config.yaml
model: "image captioner"
dataset: "photos with spoken descriptions (Open Images, Localized Narratives)"
train_examples: 203450
image_size: 64
grayscale: true
crop_scale_min: 1
horizontal_flip: true
translate: 0.12
color_jitter: 0.2
tokenizer: "word"
vocab_size: 4585
encoder_arch: "repvgg"
encoder_norm: "batchnorm"
encoder_activation: "relu"
encoder_depths: [2, 4, 4]
encoder_kernel_size: 3
encoder_stem: "single"
encoder_widths: [64, 96, 144]
fusion: "cross_attention"
decoder_width: 256
decoder_layers: 6
decoder_norm: "layernorm"
decoder_norm_position: "pre"
decoder_activation: "gelu"
decoder_mlp_ratio: 2
decoder_head_dim: 32
decoder_fused_qkv: true
decoder_bias: "all"
decoder_qk_norm: false
decoder_parallel_block: false
decoder_inner_norm: false
decoder_positions: "sincos"
decoder_cross_attention_every: 1
decoder_tie_embeddings: true
init: "kaiming_normal"
residual_init: "none"
optimizer: "adamw"
lr: 0.0016
beta1: 0.9
beta2: 0.99
eps: 1e-06
grad_clip: 1.0
ema_decay: 0.99
steps: 15500
batch_size: 256
epochs: 19.5
lr_schedule: "cosine"
final_lr_fraction: 0
warmup_steps: 770
weight_decay: 0.06
Rows from block 3 of the image encoder of a small image captioner, named by matrix and row number. Rows with one number belong to one channel. Each number is 128 + 32 x the weight over its row's rms, rounded and kept within 0 to 255. All counts start at 0.
Before each channel's rows are labels from the 100 images, of 14848, where the channel reaches its highest value: "colour at peak" is the nearest of a few named colours to the mean colour under the peak. Only what is clearly more common there than usual is listed. The data: photos with spoken descriptions (Open Images, Localized Narratives). In brackets: how many of the 100.
# c3: 3x3 conv (encoder.blocks.3.c3.weight, 96x96x3x3, each kernel summed), inputs 0-95
# c1: pointwise conv (encoder.blocks.3.c1.weight, 96x96x1x1), inputs 0-95

colour at peak: white (77)
c3.30 [ 99 100  98 128 142 153 145 166 148  89 127 126  75 128 140 148 115 136 148 158 132 132 133 198  67 116 130 174 136 114  63  72 116 162 142 112 149 145 132 147  67 177 146 154 100 124 185 108 193  91 133 119 156  68 114 111 156  83 100 130  91  90  62 131  59 166  68 198 176 125 131 170 130  70 113 158  98 169 121 109 106 135 115 133 153  99 133  95 123 122 139 136 123 133 145  83]
c1.30 [119 125 142 144 121 157 110 140 119 122 109  92  80 117 139 152 109 114 174 142 185 103  90 109 116  83 157 138 100  85  88 103 134 147 124 104 158 180 110 164 128 115 127 126 165 152  77 177 147 108 152 108 120  88 123 103 139  87 116 112 129 111  20 150 120  84 107 180 108 115 101 143 174 121 144  76 109 148  94  39 141 109  98 133 157 104 128 109 137 115  53  79 157 128  34 146]

colour at peak: black (75)
c3.87 [149 119 115 151  85 145 169 104 142 139 119 137  72 143 106  85 149  92 178 157 155 117 124 131  47 156 151 155  79 137  97 144 148 116 169 119 174 136 104  87 114 156 136 142 128 155 140 110 109 123  84 134  87  76  73 198 149 147 173 110  73 122 170  75 168 143 113 119 134  75 140 139 103  94 100 122 113 173 141 168  69 135 147 167 147 103 138  70 116 129 176  82 107 187  86  94]
c1.87 [132 117 146 100 129 187 113 128 122 161 118 176  81 132 204 136 164 100 217 114 158 119  49 131  93 141 183 125 101 148 117 105 157 105 162 130 173 127 126 212  90 130 174 140 177 156 158 166 168 122 103 129 122 140 114 170  91 114 163 146 110 119 111 125 156 134 154 127  94 157 118 161 162 167 166 127 153 103 151 123 127 151 159  97 151 141  92  92 163 142 125  72 189 147  69 154]

colour at peak: white (39)
c3.72 [108  77 125 143 138 131 186  99 106 107 101  49 152 149 101 134 167 121 117 143 120 133  76 193 105 160 113 153 125 110 132 121 107 155  98 157 119 115 117  87 148 145 119 157 107 163 162 168 103 110 163 114 105  68 135  96 157 155 130 121 117  62 105  88 106 173  57  73 127  83 121 164  39  82 138 150 150 155 110 117  93 171 104  84 104 108 125  73  88 141 109 105  85 134 118  84]
c1.72 [ 80 110 164  83 143 112 135 114 113 133 102  36 126 118 148 124 155 138 143 119 142  67  71 114 121 129 194 106 107 101 154 137 116 100  18 110 101  99 132 135 128  66  78 120 137 160 129 153  94  68 184 147 165 105 151  89 139 178 135 128 106 126  48 127  95 123 130  79 141 177 114 157  85 142 134 141 156 138  97 139 149 169 120 150 122 158 147 141 148 128  64 123 150 119 145 104]

colour at peak: black (92)
c3.6 [157  88 154 153  70  88  37 136  92 107 100 110 153 178 191 130 117 146  96 123 111  61  84 122 116  84 178 137 115  95 101  89  90 122 108 112 108 117 193 128 111 176 118 106  97 118 148 149  90 104 131 156 133 115 156 118 162  98 105  97  80 133 148 139 108 130  99 116 131  93 116 121 135 166 171 170 169 104  70 111 112 116 118 162 128 152 103 136 114 178 151  95 131 105 123 233]
c1.6 [173 155 100 113 100 139 105 108 105  83 140 132 102  85 117 122 151  96 128 161 137 100 100 151 129 153 130 136 127 113  70  69 128 148 152 140 136 133  82 130  74  71 145  78  93 130 136 157 118  93 126 123  66  61 100 129  53 159 145  99  75 117 145 111 128 136 140 129 143  85 166 112 129 104  87 178 139 197 135 150  63  65  75  67 109 111 121 149 110 152 129 141 120 111 147 211]

colour at peak: white (29)
c3.46 [101  75 118  97  95 130  81 106 107 106 126 103 130  97 134  50 122 144 151 103 129 113 142 113  59 135 140 107  91 131 115  90 136 110 113 107 133 150  81 115  81 129 147 168 118 158  76 111  60  84  63  72 110  39 113  95 116  58 100 108  84  85 101 161  92 163  90 122 142 123 138 100 139 134 131 107 132  98  82 159  85  82 121  97 131  96  95 109 103 181  97 148 138  91 142 131]
c1.46 [158 135 155 168  95 170 111 175 110 102  83 122 142 144 154  96 130 200 125 114 169 121 109 146 146 107 144  92  98 157 142 110 187 163 120 154 208 132  99 138 141 160 105 124 149 187  41 142  84 147 138 126 172 115 120 138 127 119 138 167 140 103 155 158 147 135 129 164 148 176 143 176 227 121 169  90 131 160  95 120 136 128 118 112 148 129 115 172 140 199 102 175 138  85 172 128]

colour at peak: black (64)
c3.11 [138  89 161  98 100 161 141 182 112 119 183  89 107  26 170 138 110 148 130 150  99  64  87  65 106  88 124 132 115 157 158 114 138 154 142 121 115 141 114 145 135 132 133 137 158 154 124 138 100 115 178  85 159 100 148 119 132 141  87 114  64 163  94 183  65 100 166 184 130 173 121 166 168 179 191 109 119 159 109 168 147 141 113 139 161 111 141 111 132 106  74 156 134 120 168 139]
c1.11 [150  85 111 114  91 146 131 115 138 114 198  77  75  69 138 144  93  97 101 207 142 136 165 148 119 120  50 131 157 160 168 151 126 141 190 119 142 162 141 117 108 118 108 203  99 111  92 110 118 179 120 106 142 125 120 107  93 177 120  83 109 162 106 189 104 149 128 200 135 141 130 154  64  70  91 143 104 144  75 145 121 169 120 118  76 104 118 132 136 130 146 141 107 106 135 119]

colour at peak: white (54)
c3.23 [144 145 171  90  85 113  67 157  99 104 118 167 148 128 173  99  93 137 152 136 170 124 133  78 174  76 105  94 124  68 100 111 128 106 139 128  82 178 102 112  64  99  52 161  97  88  95 116 132 145 131 163 104  94 120 111  98  97 121  59 133 145 128 105 116 100 165 119 148  79 125 140 139 139 100 104 145  94 135 113  97 164 210 154  85  70  58 129 159 145 133 134 104 119 129 156]
c1.23 [131 144 133 142 177  75 120  46 126 166 133 157 148 129 164 100 141 122  77 139 124 118 192  91 122 149 135  88  95 163  98 139  87  69  81 149 118  82 120 163 106 140 139 106  85 150  92 133 118 125  49 143 106 162 131 134 186 127 105 164 197 100 103 197 109 157 172 151  97 106 143 131  51 129 128 104 128 134 102 151 107 180 124 158 108 105 107 123  83 116 139  74 104 123 144  85]

colour at peak: black (58)
c3.19 [147  93 127 105 103  96 133  91 134 131 159  70 102 135 117  81 101 138 126 107  78 114 129 120  88  47 147 147 140 146 137  52  84 140  93 149 101 127 125 117 129 176 105 136 129 115  83 121 156  91 171  60 114  92  87 185 162 117  52 118  74 143 140 100  62 159 112 110 100 129  48 115  71 138  57 155 105 139 132 101 146 134  94 147 144 116 132 133 105 115 102 100 145 100 102 106]
c1.19 [105  96  48 109 113 129 149 138 129 128 114 114  63 131 100 123  92 130 197 121 149 167 112 147  61  73 137 105  41 126  95  80 158 118 107 157 135 170 185 104 159 134 129 147  94 152  47 198 103 147 120 113 115 115 132 102  95  84 107 105  69 156 129  88 152 118 111 115 137 162 118 137 114 108 138 132 105 122 112 102 122 141 145 129 134 131 136 136 242 133 142 130 102 156 100 109]

colour at peak: black (73)
c3.1 [112  74 148 105  94 133 151 115 139 141  83  79 115 207 133  64  99 127 151  55  89 132 136  96 135 114 103  59  52 160 115  83 104 146  65 157 108 117 171 115  87  95 108 117  80 144 133  89 133 113  87 100 102  96  54 133 106 127 113 109 125 125 123 148 114  93 111  75 108 116 135 106 106 143  66 166 134 107  70  67 144 134 145  94 110 114  92 124 155 139 162 143 133 151 114 143]
c1.1 [134  97 163 170 122  91 173 159 182 152  92  80 124 175 119  76 107 158 122  47  86 130 154 118 126 122  87  66 101 143 152  84  98 176  92 131 124 113 136  80  99 118  81 152 152 138 123  76 173 115 121 125  96  55 144 158 113  82 104 120 155 123 129 170 152  68  99  97 118 150 126 162 117 123 131 156  93 133  63 102 122 156 122  97  66  82 132 137  84 142 152 158 133 109 121 173]

colour at peak: grey (94)
c3.4 [158 133 131 151  46 145 115 123 115 108 117 151 108 200 150 127 111 221 131 142 136 186 118 157 182 151 100 143 135  92 118 157  94 109 135 131  81 136 101 136  82  81 121 177 124 154 127 120 138 140 137 100  81 175 108 139  55  92 102  81 108 112 146 110 159 141 127  81  90 125 122 106 118 173 153 141 130 107 160  86 104  95 126 112 122  87 135 132 147 166 127 210 142  58 136 190]
c1.4 [125  71 112 141 135 105 109 123 170 196  91 137 113 122 164 123 136  73 125 157  92 147  75 177 123 113 107 103 129  85 138 134  97 126  96  83 116 129 149 172  64 142 144 176 109  85 143 102 145  88 104  80 112 208  80 142 133 150  73 131 114 121 108 131 139 164 117 130 164 104 177 163 101 193 122 126 134 142 189  87 122 103 101 144 135 116  72 178 159 114 123  93  48 140 106  98]

colour at peak: grey (96)
c3.15 [141 123  71 142  82 145  93  89  81  78 147 126 140 112 113  77 147 146 128 118  98  60  93 117 182 120 165 119 124 136 107 120 118 118 121 148 203 126  86  82 158 196 117  74 126 133 194  87 170 131 115 152 110 149 122 120 132 116 137  86 181  92 160 122 156 168 120  97 153 100 110 125 131 137 118 147 113 109 182  97  90 118 184 146 111 114 171 142  56 183 107 163 183  78 122 145]
c1.15 [ 86  73  69 160 151 114 107 136 109 136  70 100  70 100 143 145 140 119 166 142 139 201  92 147 143 172  79 146 101  92 115  94  94 129 124 159 100 155 169 108 120 165 143 125 137  91 112 177 122 172 133  82  77 145 130  36  93 130 141 131 150 103 144  94 113 159 156 151 158 154  82 183 135 171 172 105 233 103 139 116 128 147 110 130 132 112 113 123 134 111 149  87 122 140 108  99]

colour at peak: white (47)
c3.24 [121 159 168 124 137 156  99 106 146 106 109 187 125 149 140 142 119 117 187  58 186 139  85 186 127 121 110  48 141 133 114 129 137 165 128  64 180 153 152 139 155  94 153 178 176 155 126 234 132 118  48 114 115 155 107 125 109 130 122 122 123 131 177 101 148 120 178 139 130 138 160 142 135 174 132 158 141 162 138  98 149 118 105 103 159 100 135 143 199 118 169  83 121 107 111 144]
c1.24 [129 134 122  86 146 161  71 109 132 124 161 159 157 189 152 121  87 148 119  87 130 134 159 204  98 177  98 148 116 191 194 172 158 139  70  75 181 161 115 133 147 110 138 145 141 167 165 182 132  80  59 115  82 109  65 136  94 171 138 129 191 136 170 152 137 130 125  90 134 137 138 121 104 136 131 168 110 144 172 142 123 140 152  79 152 115 107 134 171 161 144  88 138 124 157 133]

colour at peak: black (87)
c3.70 [106 138 147 160  97 134 114 159 142 101 104 136  48 168  86 131 120 158 149 114 112 222  82 113 132  82 111 119 163 197 117 159 139 146 134 120 127  92  58  80 122 146 149  96 150 115 123 111 150 163 190 135 155 108 123 120 114 140 133 123 120 111 174 107 155 191 167  89 181 160  40 152 160  78 159  96 147 166 160 105  80 127 139 126 131  88 154 172 148 142 163 145 143 124 136 109]
c1.70 [ 96 132 134 134 109 108 132 123 139 140  98 174  14 113 137  85 125 130  87 116  86 141  89  92  95 108 162 137 118 117 113 176 140 114 136  82 125 135 132 116 138 149 124 172 103 147 158  96 144 130 102 148 123 226  96 147 142 106 120  87 122 185 138 163 153 148 180  79 141 162  83  71  93 169 118  89 149 133 129  90 125 132 127 111 152 166 134 194 160 181 129 126 205 155 127 172]

colour at peak: black (81)
c3.22 [ 54 176 135 165 126 102 158 142 197 116  68 148  73 131 134  88 162 102 133 154 101 143  65 144 130 141 115  22 109 161 108 100 153 110 158 149 150  92 103 111 129 106 154 133 104 146 139 142 185  78 136 148 129 106 127  83 143 124 124 130  55  95 179  84 144 152 123 138  97 158 134 181 118 124 209 124 133 106  91 100 105 141 167 142 100 106 133 167 105 109 171 133 132 156 125 156]
c1.22 [ 56 115 119 153  94 137 147 146 137 151  68 123  51 105 165 105 178  93 147 145 119 101  89  85  94 167 111  61  74 104 101  69 105 134 154 144 121 132 126 126 125 108 157 142 122 146 124 143 155  20 142 137 135 126 118  70 138 103 109 121  74 108 138  83 157 121 131 130 116 107 119 140 132 160 215  92 106 146 121  66 165 130 117 153 104 107 145 177 144 139 145 115 164 152  92 169]

colour at peak: white (30)
c3.33 [121 112 153 141 153 126 117 117  85 155 149  25 130 154 140 150 117 120 104 110  78 112 108 147 134 120 133 160  95 106 145 110 115  30  61 110 133 131 140 145 118 123 102 141 104 148 137 159  58  89 135 102  99 152 125 112 112 129 144 134 145 157  75 130 104 132 134  28 158  98 125 142 164 143 164 114 170 130  91 139 143 147 140 106 171 224 132 129 104 125 121  89  94  70  80 174]
c1.33 [194 127 142  84 128 129 120 113 133 127 111  64 200 129 100 139 137 106  71  42  56 111 145 134 165  88 120 104 149 140 160 194  95  90  99 127 124  94 123  87 128 112  54 121 145 160 162 106 108 174 144 126 137 138 110 118  98 127  74 143 134 178 118 136 153 129 120  75 133 123  89 130  90  97 187 105 125 177 109 132 114 139 175 158 152  95 147  74 127 111 117  67 150  87 109 122]

colour at peak: black (77)
c3.43 [154  87  99 130 115 109 149  94 120 161 121 124  91 112 105 108 102 145  68 107  95 124  87  98  78 102  81  81  91 156 117  92 133 100 144 128 112 106 120 113 130 188 125  86 104  88 151 119  43 146 137  96 163 107 108 167 152 173  91 167 120 107 132 181  95 155 116  75  70 149 152 106  65 149 128  78  92 114  96 129 107  76 160 154 107  83 124  54 108 141 125 144  89 133 133  66]
c1.43 [118 171 115 110  78 187 107 144 158  90 158 100 129  92 136 155 151  99 122 116 133 154 134 124 130 145 123 156 113 171 169 165 145 119  78 125 146  86  87 155  92 137 103  85  55 160 132 125  63 152 134  88  86 137  41 117  96 192 177 126 143 100 138 157 105 119 127  70 129 146 116 151 110 169 157 180 162 167 152 112 143 137 138  82  88 104 121 156 124 143  59 154 107  83 186 113]

colour at peak: white (35)
c3.29 [134 146 100  63 109 101 115 134 126 125 134 142 140 163 114 129 137  97 107 154 119 139 113 110  99 104 105 113 153  91 169 158 125 146 129 122  93 151 113 162 102 155  77 145 111 134  96  71  55  97 168 120 179 134 127  93 127  90 162 116 179  92  95  50  89  90  82 104  76 178 110 113  88 131 111 138 125 117 133 106 126 143 156  92 157 103  51  51 137 129 107  64  79  91  63 125]
c1.29 [162  72 146  89 171 140 134  92 166 121 128 158 133 156 116  99 136 110 128  68  40 138 164 166 120 117 125  99  91 104 148  98 140 164 113  75 110 114 142 138 142 129 160 169 164 164 113 108 121 147  78  68 137 150 130 165 138 105  94 131 187  79 106 119 153 117 101 144 164 146 133 123 127 174 146 120 166 127 159 159 107 154 187  71 115 223 101 157 120 141  94  58 156 157 134  87]

colour at peak: black (71)
c3.38 [146  92  73  92 110 135 148 120  65 143 187 103  93 120 112 116 121 127  91 147  68  85 145  61 135  97  79  85  67 137 128  97 131 105 108 151 111 121 108 122 109  68 121 106  76 103 103  72  51 129 159  81 167 122  97 122 117 157 129 135 120 142 136 147 115 141 120 101  68 129 114  76 104  82 122 153 138 131  85  88 105 102 103 122  68  84  70 109 117 154  63 136  93 141 120 143]
c1.38 [130 103  53  90 140 116 147 159  93 163 113 108 140  84 112 102 114 124  95 171 140 102  88 107 117 132 129  90 131 141 121  78 176 110 177 110 173  98  73 156  60  61  90 146 114 131 138  74 121 134 183 150 169 106 151  92 127 159 147 131 105 154 163 132 168 145 157 103  39 159 116  86 106  96 120 110 160 152 107  82 148  87 106 107  69  93 113 108 140 128  63 147 140  94 142 144]

colour at peak: black (90)
c3.34 [ 93 143 144  72 133 101 106 144 111 125 101 121  84   0 118 105 179  90 111 127 148 106 113 123 155 134 143 141 114 159 180 154 149 163 108 144 126 154  93 164 175 126  96 118  75 182 130 137  70 123 132 160 129 120 127 122 133 171 184 170  99 118  70 107 139  84 137 132 141 134  70 156 131 135 113  68 168 123 129 186 110 186 121 123 189 145  95  94 114 117 119 125 129 156 173 105]
c1.34 [157 112 139 105 149  88 142  51 173 137 127 163  57  63 149  84 149 109  73 147  76 115 142 121  73 119 186 179 159 141 120 185  84 100 160 104 121 122  93 111 149 162 136 130 138 141 174  70 112 140 113 167 154 174 109 163 149 162 108 155 154 107 122 120 224 133 144 169 124 138 152 135  55 142 105 124 176 135  98 128 121 144 145 152 135 161 142 131  89 124 136 109 165 141 166 114]

colour at peak: grey (93)
c3.75 [ 78 105 159 110 122 160  88 138 109  87 167  77 126 217 118 161 109 128  61 118 101 151 149 154  99  97  81  85 117 128 106 161 134 118  68 128  99 144 132 122 113 130 112  61 154 104  87  82  89  52 162  91  99  46 125 106 115 131 146  93 123 123 136 130 117 173 131 116 135 137  70 147 134  76 105 104  97 162  68 123 126 124 103  95  71  90  90 115 144 108 104 135 118  99 110 118]
c1.75 [141 145 148 119 126 168 114 117 118 123 138  67 118 225 192 148  83 124  95  86 101 154 153 140 126 100 119 114 145 117 125  66 110 145  55  90  89 108 136 113 116 112  99 104 164 123 108 136 124  41  75  59 113  74 162 108 120 107  97 114 204 124 139 189  99 126 147 122 135  90 114 141 122 135 157  65 105 131  93 105 117 117 115 122  92 137 143 197 154 110 143 114 100 124  90 138]

colour at peak: grey (96)
c3.10 [145 127  81 152  64 203 165 108 158 147  38 161 127 125 119  58 114 149 135 105 155 113  90 104 130 150 108 105  97 153  96 173  98  81 163 117 189 137 125 117 187 123 126 147  98 117  99 152 139 134  73  95 138 141 113 116 117 122 124 156  89 151 136  94 148 115  93  81  79 135 170  67 131 154 138 138 159 177 140 108 150 104 101 122  55 103 151 114 139 143 152  99 103 104 113  53]
c1.10 [167 158  85  74 156 165 131 105 116 105  90 160 161 170 107  85 134 109 148 108 157 142 129 156 115 182 110 100  83 174 151 100 128  89 138 113 106 161 144 138 104  75 158 142  96 126 102 121 107  85 170  53  85  84  91  80  93 115 127 167 166 143 106 110 102 151  51 142 100 142 144 104 119 118 117 118 104 125 161 101 129 121 144  91  94 126  29 131 148 124 106  48  95 126 151  92]

colour at peak: black (70)
c3.77 [137  97 139 137  70 137 123  91 102 114 150 137 122 119 157  63 116 143 141 107 143 103  91  95 134  68 163 140 143  90 117  72 105 102 155 125 119 126 136 117 120 114 148 107 115 135 151 173 147 141 135  79 109 145 118  65 107 106 112 125  72  89 115 101 146 117 167 139 116 160 115  86 175 188 116  57 165  60 100 113 109 132 107 127 147 119  74 186 114 166  85 134 149 122  73 243]
c1.77 [178  80 117 148 166  84 113 126 111 174 123 167 100 125 167 125  93 141  72 144 134  96  77 126 128 149 113 119 147  77 133 120  71 119 182 105 154 112 166 160 122 129 159 156 167 108  90 105 102 195 114  86 137 160 129 100 145 129 129 149 111  88 115 166 177 140 126 190 104 113 211 218 122 104 121  99 155  93  60  91 150 123 134 185 108 129 155 109  77 129 155 108 117 125 161 119]