From a checkpoint of a small image captioner.
Model: 6.78M parameters, 64-pixel images, encoder arch repvgg, encoder norm batchnorm, encoder activation relu, encoder widths [64, 96, 144], decoder width 256, decoder layers 6, decoder norm layernorm, decoder activation gelu.
Training: 15500 steps, batches of 256.
Data: trained on photos with spoken descriptions (Open Images, Localized Narratives), 203450 training examples, 19.5 epochs.
Rows from block 7 of the image encoder of a small image captioner, named by matrix and row number. Rows with one number belong to one channel. Each number is 128 + 32 x the weight over its row's rms, rounded and kept within 0 to 255. All counts start at 0.
After each channel's rows are labels from the 100 images, of 14848, where the channel reaches its highest value: "top examples" is what is common among them; "patch colour" is the nearest of a few named colours to the mean colour under the peak. Only what is clearly more common there than usual is listed. The data: photos with spoken descriptions (Open Images, Localized Narratives). In brackets: how many of the 100.
# c3: 3x3 conv (encoder.blocks.7.c3.weight, 144x144x3x3, each kernel summed), inputs 108-143
# c1: pointwise conv (encoder.blocks.7.c1.weight, 144x144x1x1), inputs 108-143

c3.24 [123 174  20 107 179  74 122 143 130 127 126  49  97  91 156 126 125  41 134 129  76 118 158 121 139  78 171 136 126 126  87 122  91 106 120 137]
c1.24 [ 90 130  74 143 171 107 104  99  87 122 119  35 143 104 113  77 116  48 119 129 112 126 142 126 157  73 137 167 128 141 108 108  85 102 131 140]
top examples: text has "table" (34)
patch colour: white (32)

c3.128 [202  92 154 127 159  99 199  94 120  88 121 139 148 101 111  76 180 129 142 127 127 169 138  83 159  96 149 139 122 120 142  96 143 121 159 142]
c1.128 [147  94 146 119 120  91 162 107 106 100  80 127 148 104 134 113 143 190 125 137  58 152 131  89 124 107 113 149 160 145 170  74 126 132 153  75]
top examples: text has "people" (45); text has "wall" (41); text has "sitting" (35); text has "table" (30)
patch colour: white (28)

c3.79 [ 89 115 157 147 127 176 198 144 127 127 123  85 146 167  62 130 132 120 113 143 178 108 166 143 192 109 116 138 108 155 141 112  92 133 121 124]
c1.79 [141 149 134 120  97 105 122 156 128 115 132  58 151 192 129 155 165 166 137 125 144 161 186 158  78  84 177 124  82 159 137  79 113 126 146 138]
top examples: text has "sky" (51)
patch colour: white (100)

c3.45 [150 109 112 123 124 171 170 153 168 142 185  81 160 161 158 180 111  98 109 141 129 139 116 110 119  83 138  88 109 156 172 140 148 145 158 137]
c1.45 [155 149 136 155  80 121 140 159 148 137 150  95  84 151 137 109 105 131  35 174 118 155 183 125  98 119  90  87  82 190 162 130 134 155 167 187]
top examples: text has "white" (28)
patch colour: white (93)

c3.113 [173 124 147 128 199 161 140 105 156 108  65 249 121 129 143 108  98 149 144  85 119 140  76  75  88  95 118 123 142 144  91 126 144 141 139 146]
c1.113 [114 142 135 123 170 124 144 174 132 138 146 213 203 139 133 131 101 178 113 111 137 141 159 148 124 112 106 179 135 183  67 150 125  59 105 115]
top examples: text has "text" (35)
patch colour: white (29)

c3.129 [143 124 141 146  72 106  86  47 139 126 163 100 127 113  80 149  92 123 109 115 137 163 122 101 111  72 106 140  93 123 120 141 172 128 153 131]
c1.129 [176  52 135 147  70  47  93  99 138 131 166  91  88  54  96 114 142  69  96 124  93  51 139 124 120 105 117 156  71 147 140 120 125 107 117 137]
top examples: text has "trees" (87); text has "sky" (59); text has "grass" (30)
patch colour: black (57)

c3.139 [168  97 101 127  72  69 112  57  54 106 111 128 162  95 100 154 188  40 105  84 155 120 125 129  90 106 153 146 119  80  50 133 128 102 116 140]
c1.139 [150 107 110 123 137  91  86 153  79  89 102 111 127 171 131 133 157  84 120 105 164 186 148 105  92  86 186 113 126 124 129 120 151 133  73 112]
top examples: text has "trees" (94); text has "sky" (70); text has "grass" (35); text has "plants" (28)
patch colour: black (59)

c3.87 [112 109 129 156 113 121 132  91 116  97 126 106 152  87 145 109 144 169 151 122  99 109 157 143 145  93 124 125 127 139  64 105   0 143 149 161]
c1.87 [124 123 162 105 132 105 147  85 139 126 106 100 131  54 106 137 130  93 124  93  94 107  93 135 160 115  22 169 121 140  83  74  38 110 167 150]
top examples: text has "lights" (46)
patch colour: black (83)

c3.82 [ 93 103 140 162  79 157  73 145  94  94 124 164 157 135 141 143 121 122 171 207 118 134  97 136  75 161 170  88  95 150 141 108  89 146 119 126]
c1.82 [118 100 148 181 136 124  91 179  75 115 142 151 140 152 200 120  95 122 145 217 119 150 120 133  75 172 131  90  85 123  89 130  78 125 126 113]
top examples: text has "standing" (55)
patch colour: black (70)

c3.73 [142 110 146 119  59 151  84 124  89 116 144 214 127 150 139 115 146 144 128 111 139 100 126 121 134 108 182 117 127 132 188 134 142 165 182  78]
c1.73 [164 137 123 131 107 132 141 149  59 114 110 127  97 153 133 122 140 155 146 139 172  77 111  71 114 163 141 118 145 160 169 107 158 120 146  70]
top examples: text has "color" (32); text has "white" (31)
patch colour: white (75)

c3.62 [119 111  81 101 105 192 116  92 110 171 180  40 136 157 144 178 128  96 163 114 179 179 118 105 102  73 152  73  93  85 145 110 105 102 116 112]
c1.62 [137 111  88 131 142 174 121  99 118 128 151 111 133  40 155 151 117  95 151 103 127 128  94  61 145 110 139 105 117 124 100  63  70 138 137  92]
top examples: text has "text" (27)
patch colour: white (38)

c3.55 [142 120  52 127 109 138 109 148 147  97 130 132  54 166  66 139 116 102 120 117 103 114 103 125  68  93 143 122 120 128 117 158 129 173 134 159]
c1.55 [138 116  87 114 132 144 117 114 152 136 173  97  86 158  80 148  99 140 170 118  86 131 106 148 111  70 130 116  98 147 134 111  83 164 125 165]
top examples: text has "trees" (79); text has "sky" (60); text has "plants" (29)
patch colour: black (67)

c3.30 [127  96 146 165 147 180 133  94  97 144 113 148 129 126 113 107 104 140 161  69 124 115 153 123  87 113 113 141 140 106 147  89 125  54  73 134]
c1.30 [172  82 121 142 127 108  69  84 107  99 140 150 132  79 139  76 146 101 134  86 149  90 102 146  74 125 138 109 135 131 142 103  93  88 148  96]
top examples: text has "text" (27)
patch colour: white (41)

c3.111 [143 156 123 128  21 115 112 162 131 121 100 170 104 113  88 178 146 159 149 140 101 138 100 134 123 129 169  75 109 105  92 159 114 147 175 166]
c1.111 [181 121 113  76  65 104 153 157 137 127 140 136 144  75 106 171 125  84 132 173  91 142  77  98 138 141 140  91 132 134 124 170 105 170 152 165]
top examples: text has "grass" (27)
patch colour: black (56)

c3.107 [154 117 145 108 105 136 153  70 167  51  93 123 121 134  76 136 100  92 206 151 131 126 128 181  61 119 152 151 107 162 197 125  98  84 116 104]
c1.107 [140 135 141 156  97 105 107 160 132  88 122 134 147 200 120 153 170 131 171 147 123 131 178 180  74 154 107 149  93 198 147 144 151 109 130 139]
top examples: text has "white" (29)
patch colour: white (62)

c3.61 [150 188 106  72 135 126 156  53 103 125 130 101 130  78 132  92 143 122  51 137 162 104 108 168 150 111  99 156  87  95 120  93 140 147 165 146]
c1.61 [119 118 134  73 147 115 128 126 111 127  98  77 103  86 133 154 115 116 113  89 108 110 125 130 130 110 113 114  94 101 131  95  94 143 141 107]
top examples: text has "people" (47); text has "sitting" (37); text has "lights" (33); text has "buildings" (32)
patch colour: white (26)

c3.17 [127 143  82 132  85 105  85  82  69 106 115 134 150  90 134 124 200  60 136  80 164 126 113 142 132 161 119 121 122  77 123 142 135 135 124 123]
c1.17 [139 135 102 131  96 125  96 160 123 114  97  82  98 114 108 105 156 135 110 151 147 152 153 137 120 178 139 143 128 131  95 118 141 132  78  82]
top examples: text has "sky" (61)
patch colour: white (90)

c3.68 [161 127  64 142 163 129 118 140  90  62 121 109 131  55  76 126 130 146 135 107 152 130  63 117  93 111 138 133  94 151 180 121 129 124 110 107]
c1.68 [ 90 152 166 119 144 141  93 164  76 143 118 112 150 156  63 104 116 167 160  96  88 157 166 147  62 109 111 112  89 175 136 143 100 117  84  83]
top examples: text has "sky" (62)
patch colour: white (83)

c3.34 [101  96 159 112 107  95 125  92 202 120 138 143 103  69  82 177 138 143  97 108  65  92  71 204 149 147  99 135  87  94 113 179 215 171 165 121]
c1.34 [ 79 103 121 134 134  70 110 149 140 148 128 158 107  43  32 142 113 144 121 104  48 118  24 154 183 109 104 147 129  72 122 162 155 114 114 103]
top examples: text has "trees" (58); text has "grass" (46); text has "ground" (38)
patch colour: grey (99)

c3.132 [ 94 116 133 114 108 100 126 150 130 152 145 160 184 100 156  64  75 113 126 175 112 161  69 108 120  98 149 112 145  80 124  90 112 105 164 109]
c1.132 [118 107 152  97 106 128 133 120 126 147 167 139 172  40 116 118  88 107 124 135 108 145  46  68 103 117 158 131 153  75 126  89 124 115 189 107]
top examples: text has "lights" (39)
patch colour: black (62)

c3.90 [116 128 118 123 165 118 153 157 149 114 137 140 103 121 209 106 133 139 220 156 111 136 111 161  95 127 135 132 160 161 144  83  85 106 115 107]
c1.90 [140 147 106 154 101  68 172 107 158 169 131 143 124 147 207 116 176 138 146 163 149 157  74 193 120 116 105 163 159 177 127  95  88 141 127  99]
top examples: text has "dark" (28)
patch colour: black (90)

c3.78 [108 105 144 143 132 125  93 179 134 181 182 233 124 166 165 123 144 105 150 147 132 115 140  96 170 130 157 130 208 159  81 133 122 205  97  79]
c1.78 [130 144 122 152 151 130 110 141 120 182 186 182 141 163 146 129 109 168 134 164 157 158 150 135 148 122 112 144 178 160 109 144 181 131 174 113]
top examples: text has "white" (28)
patch colour: white (81)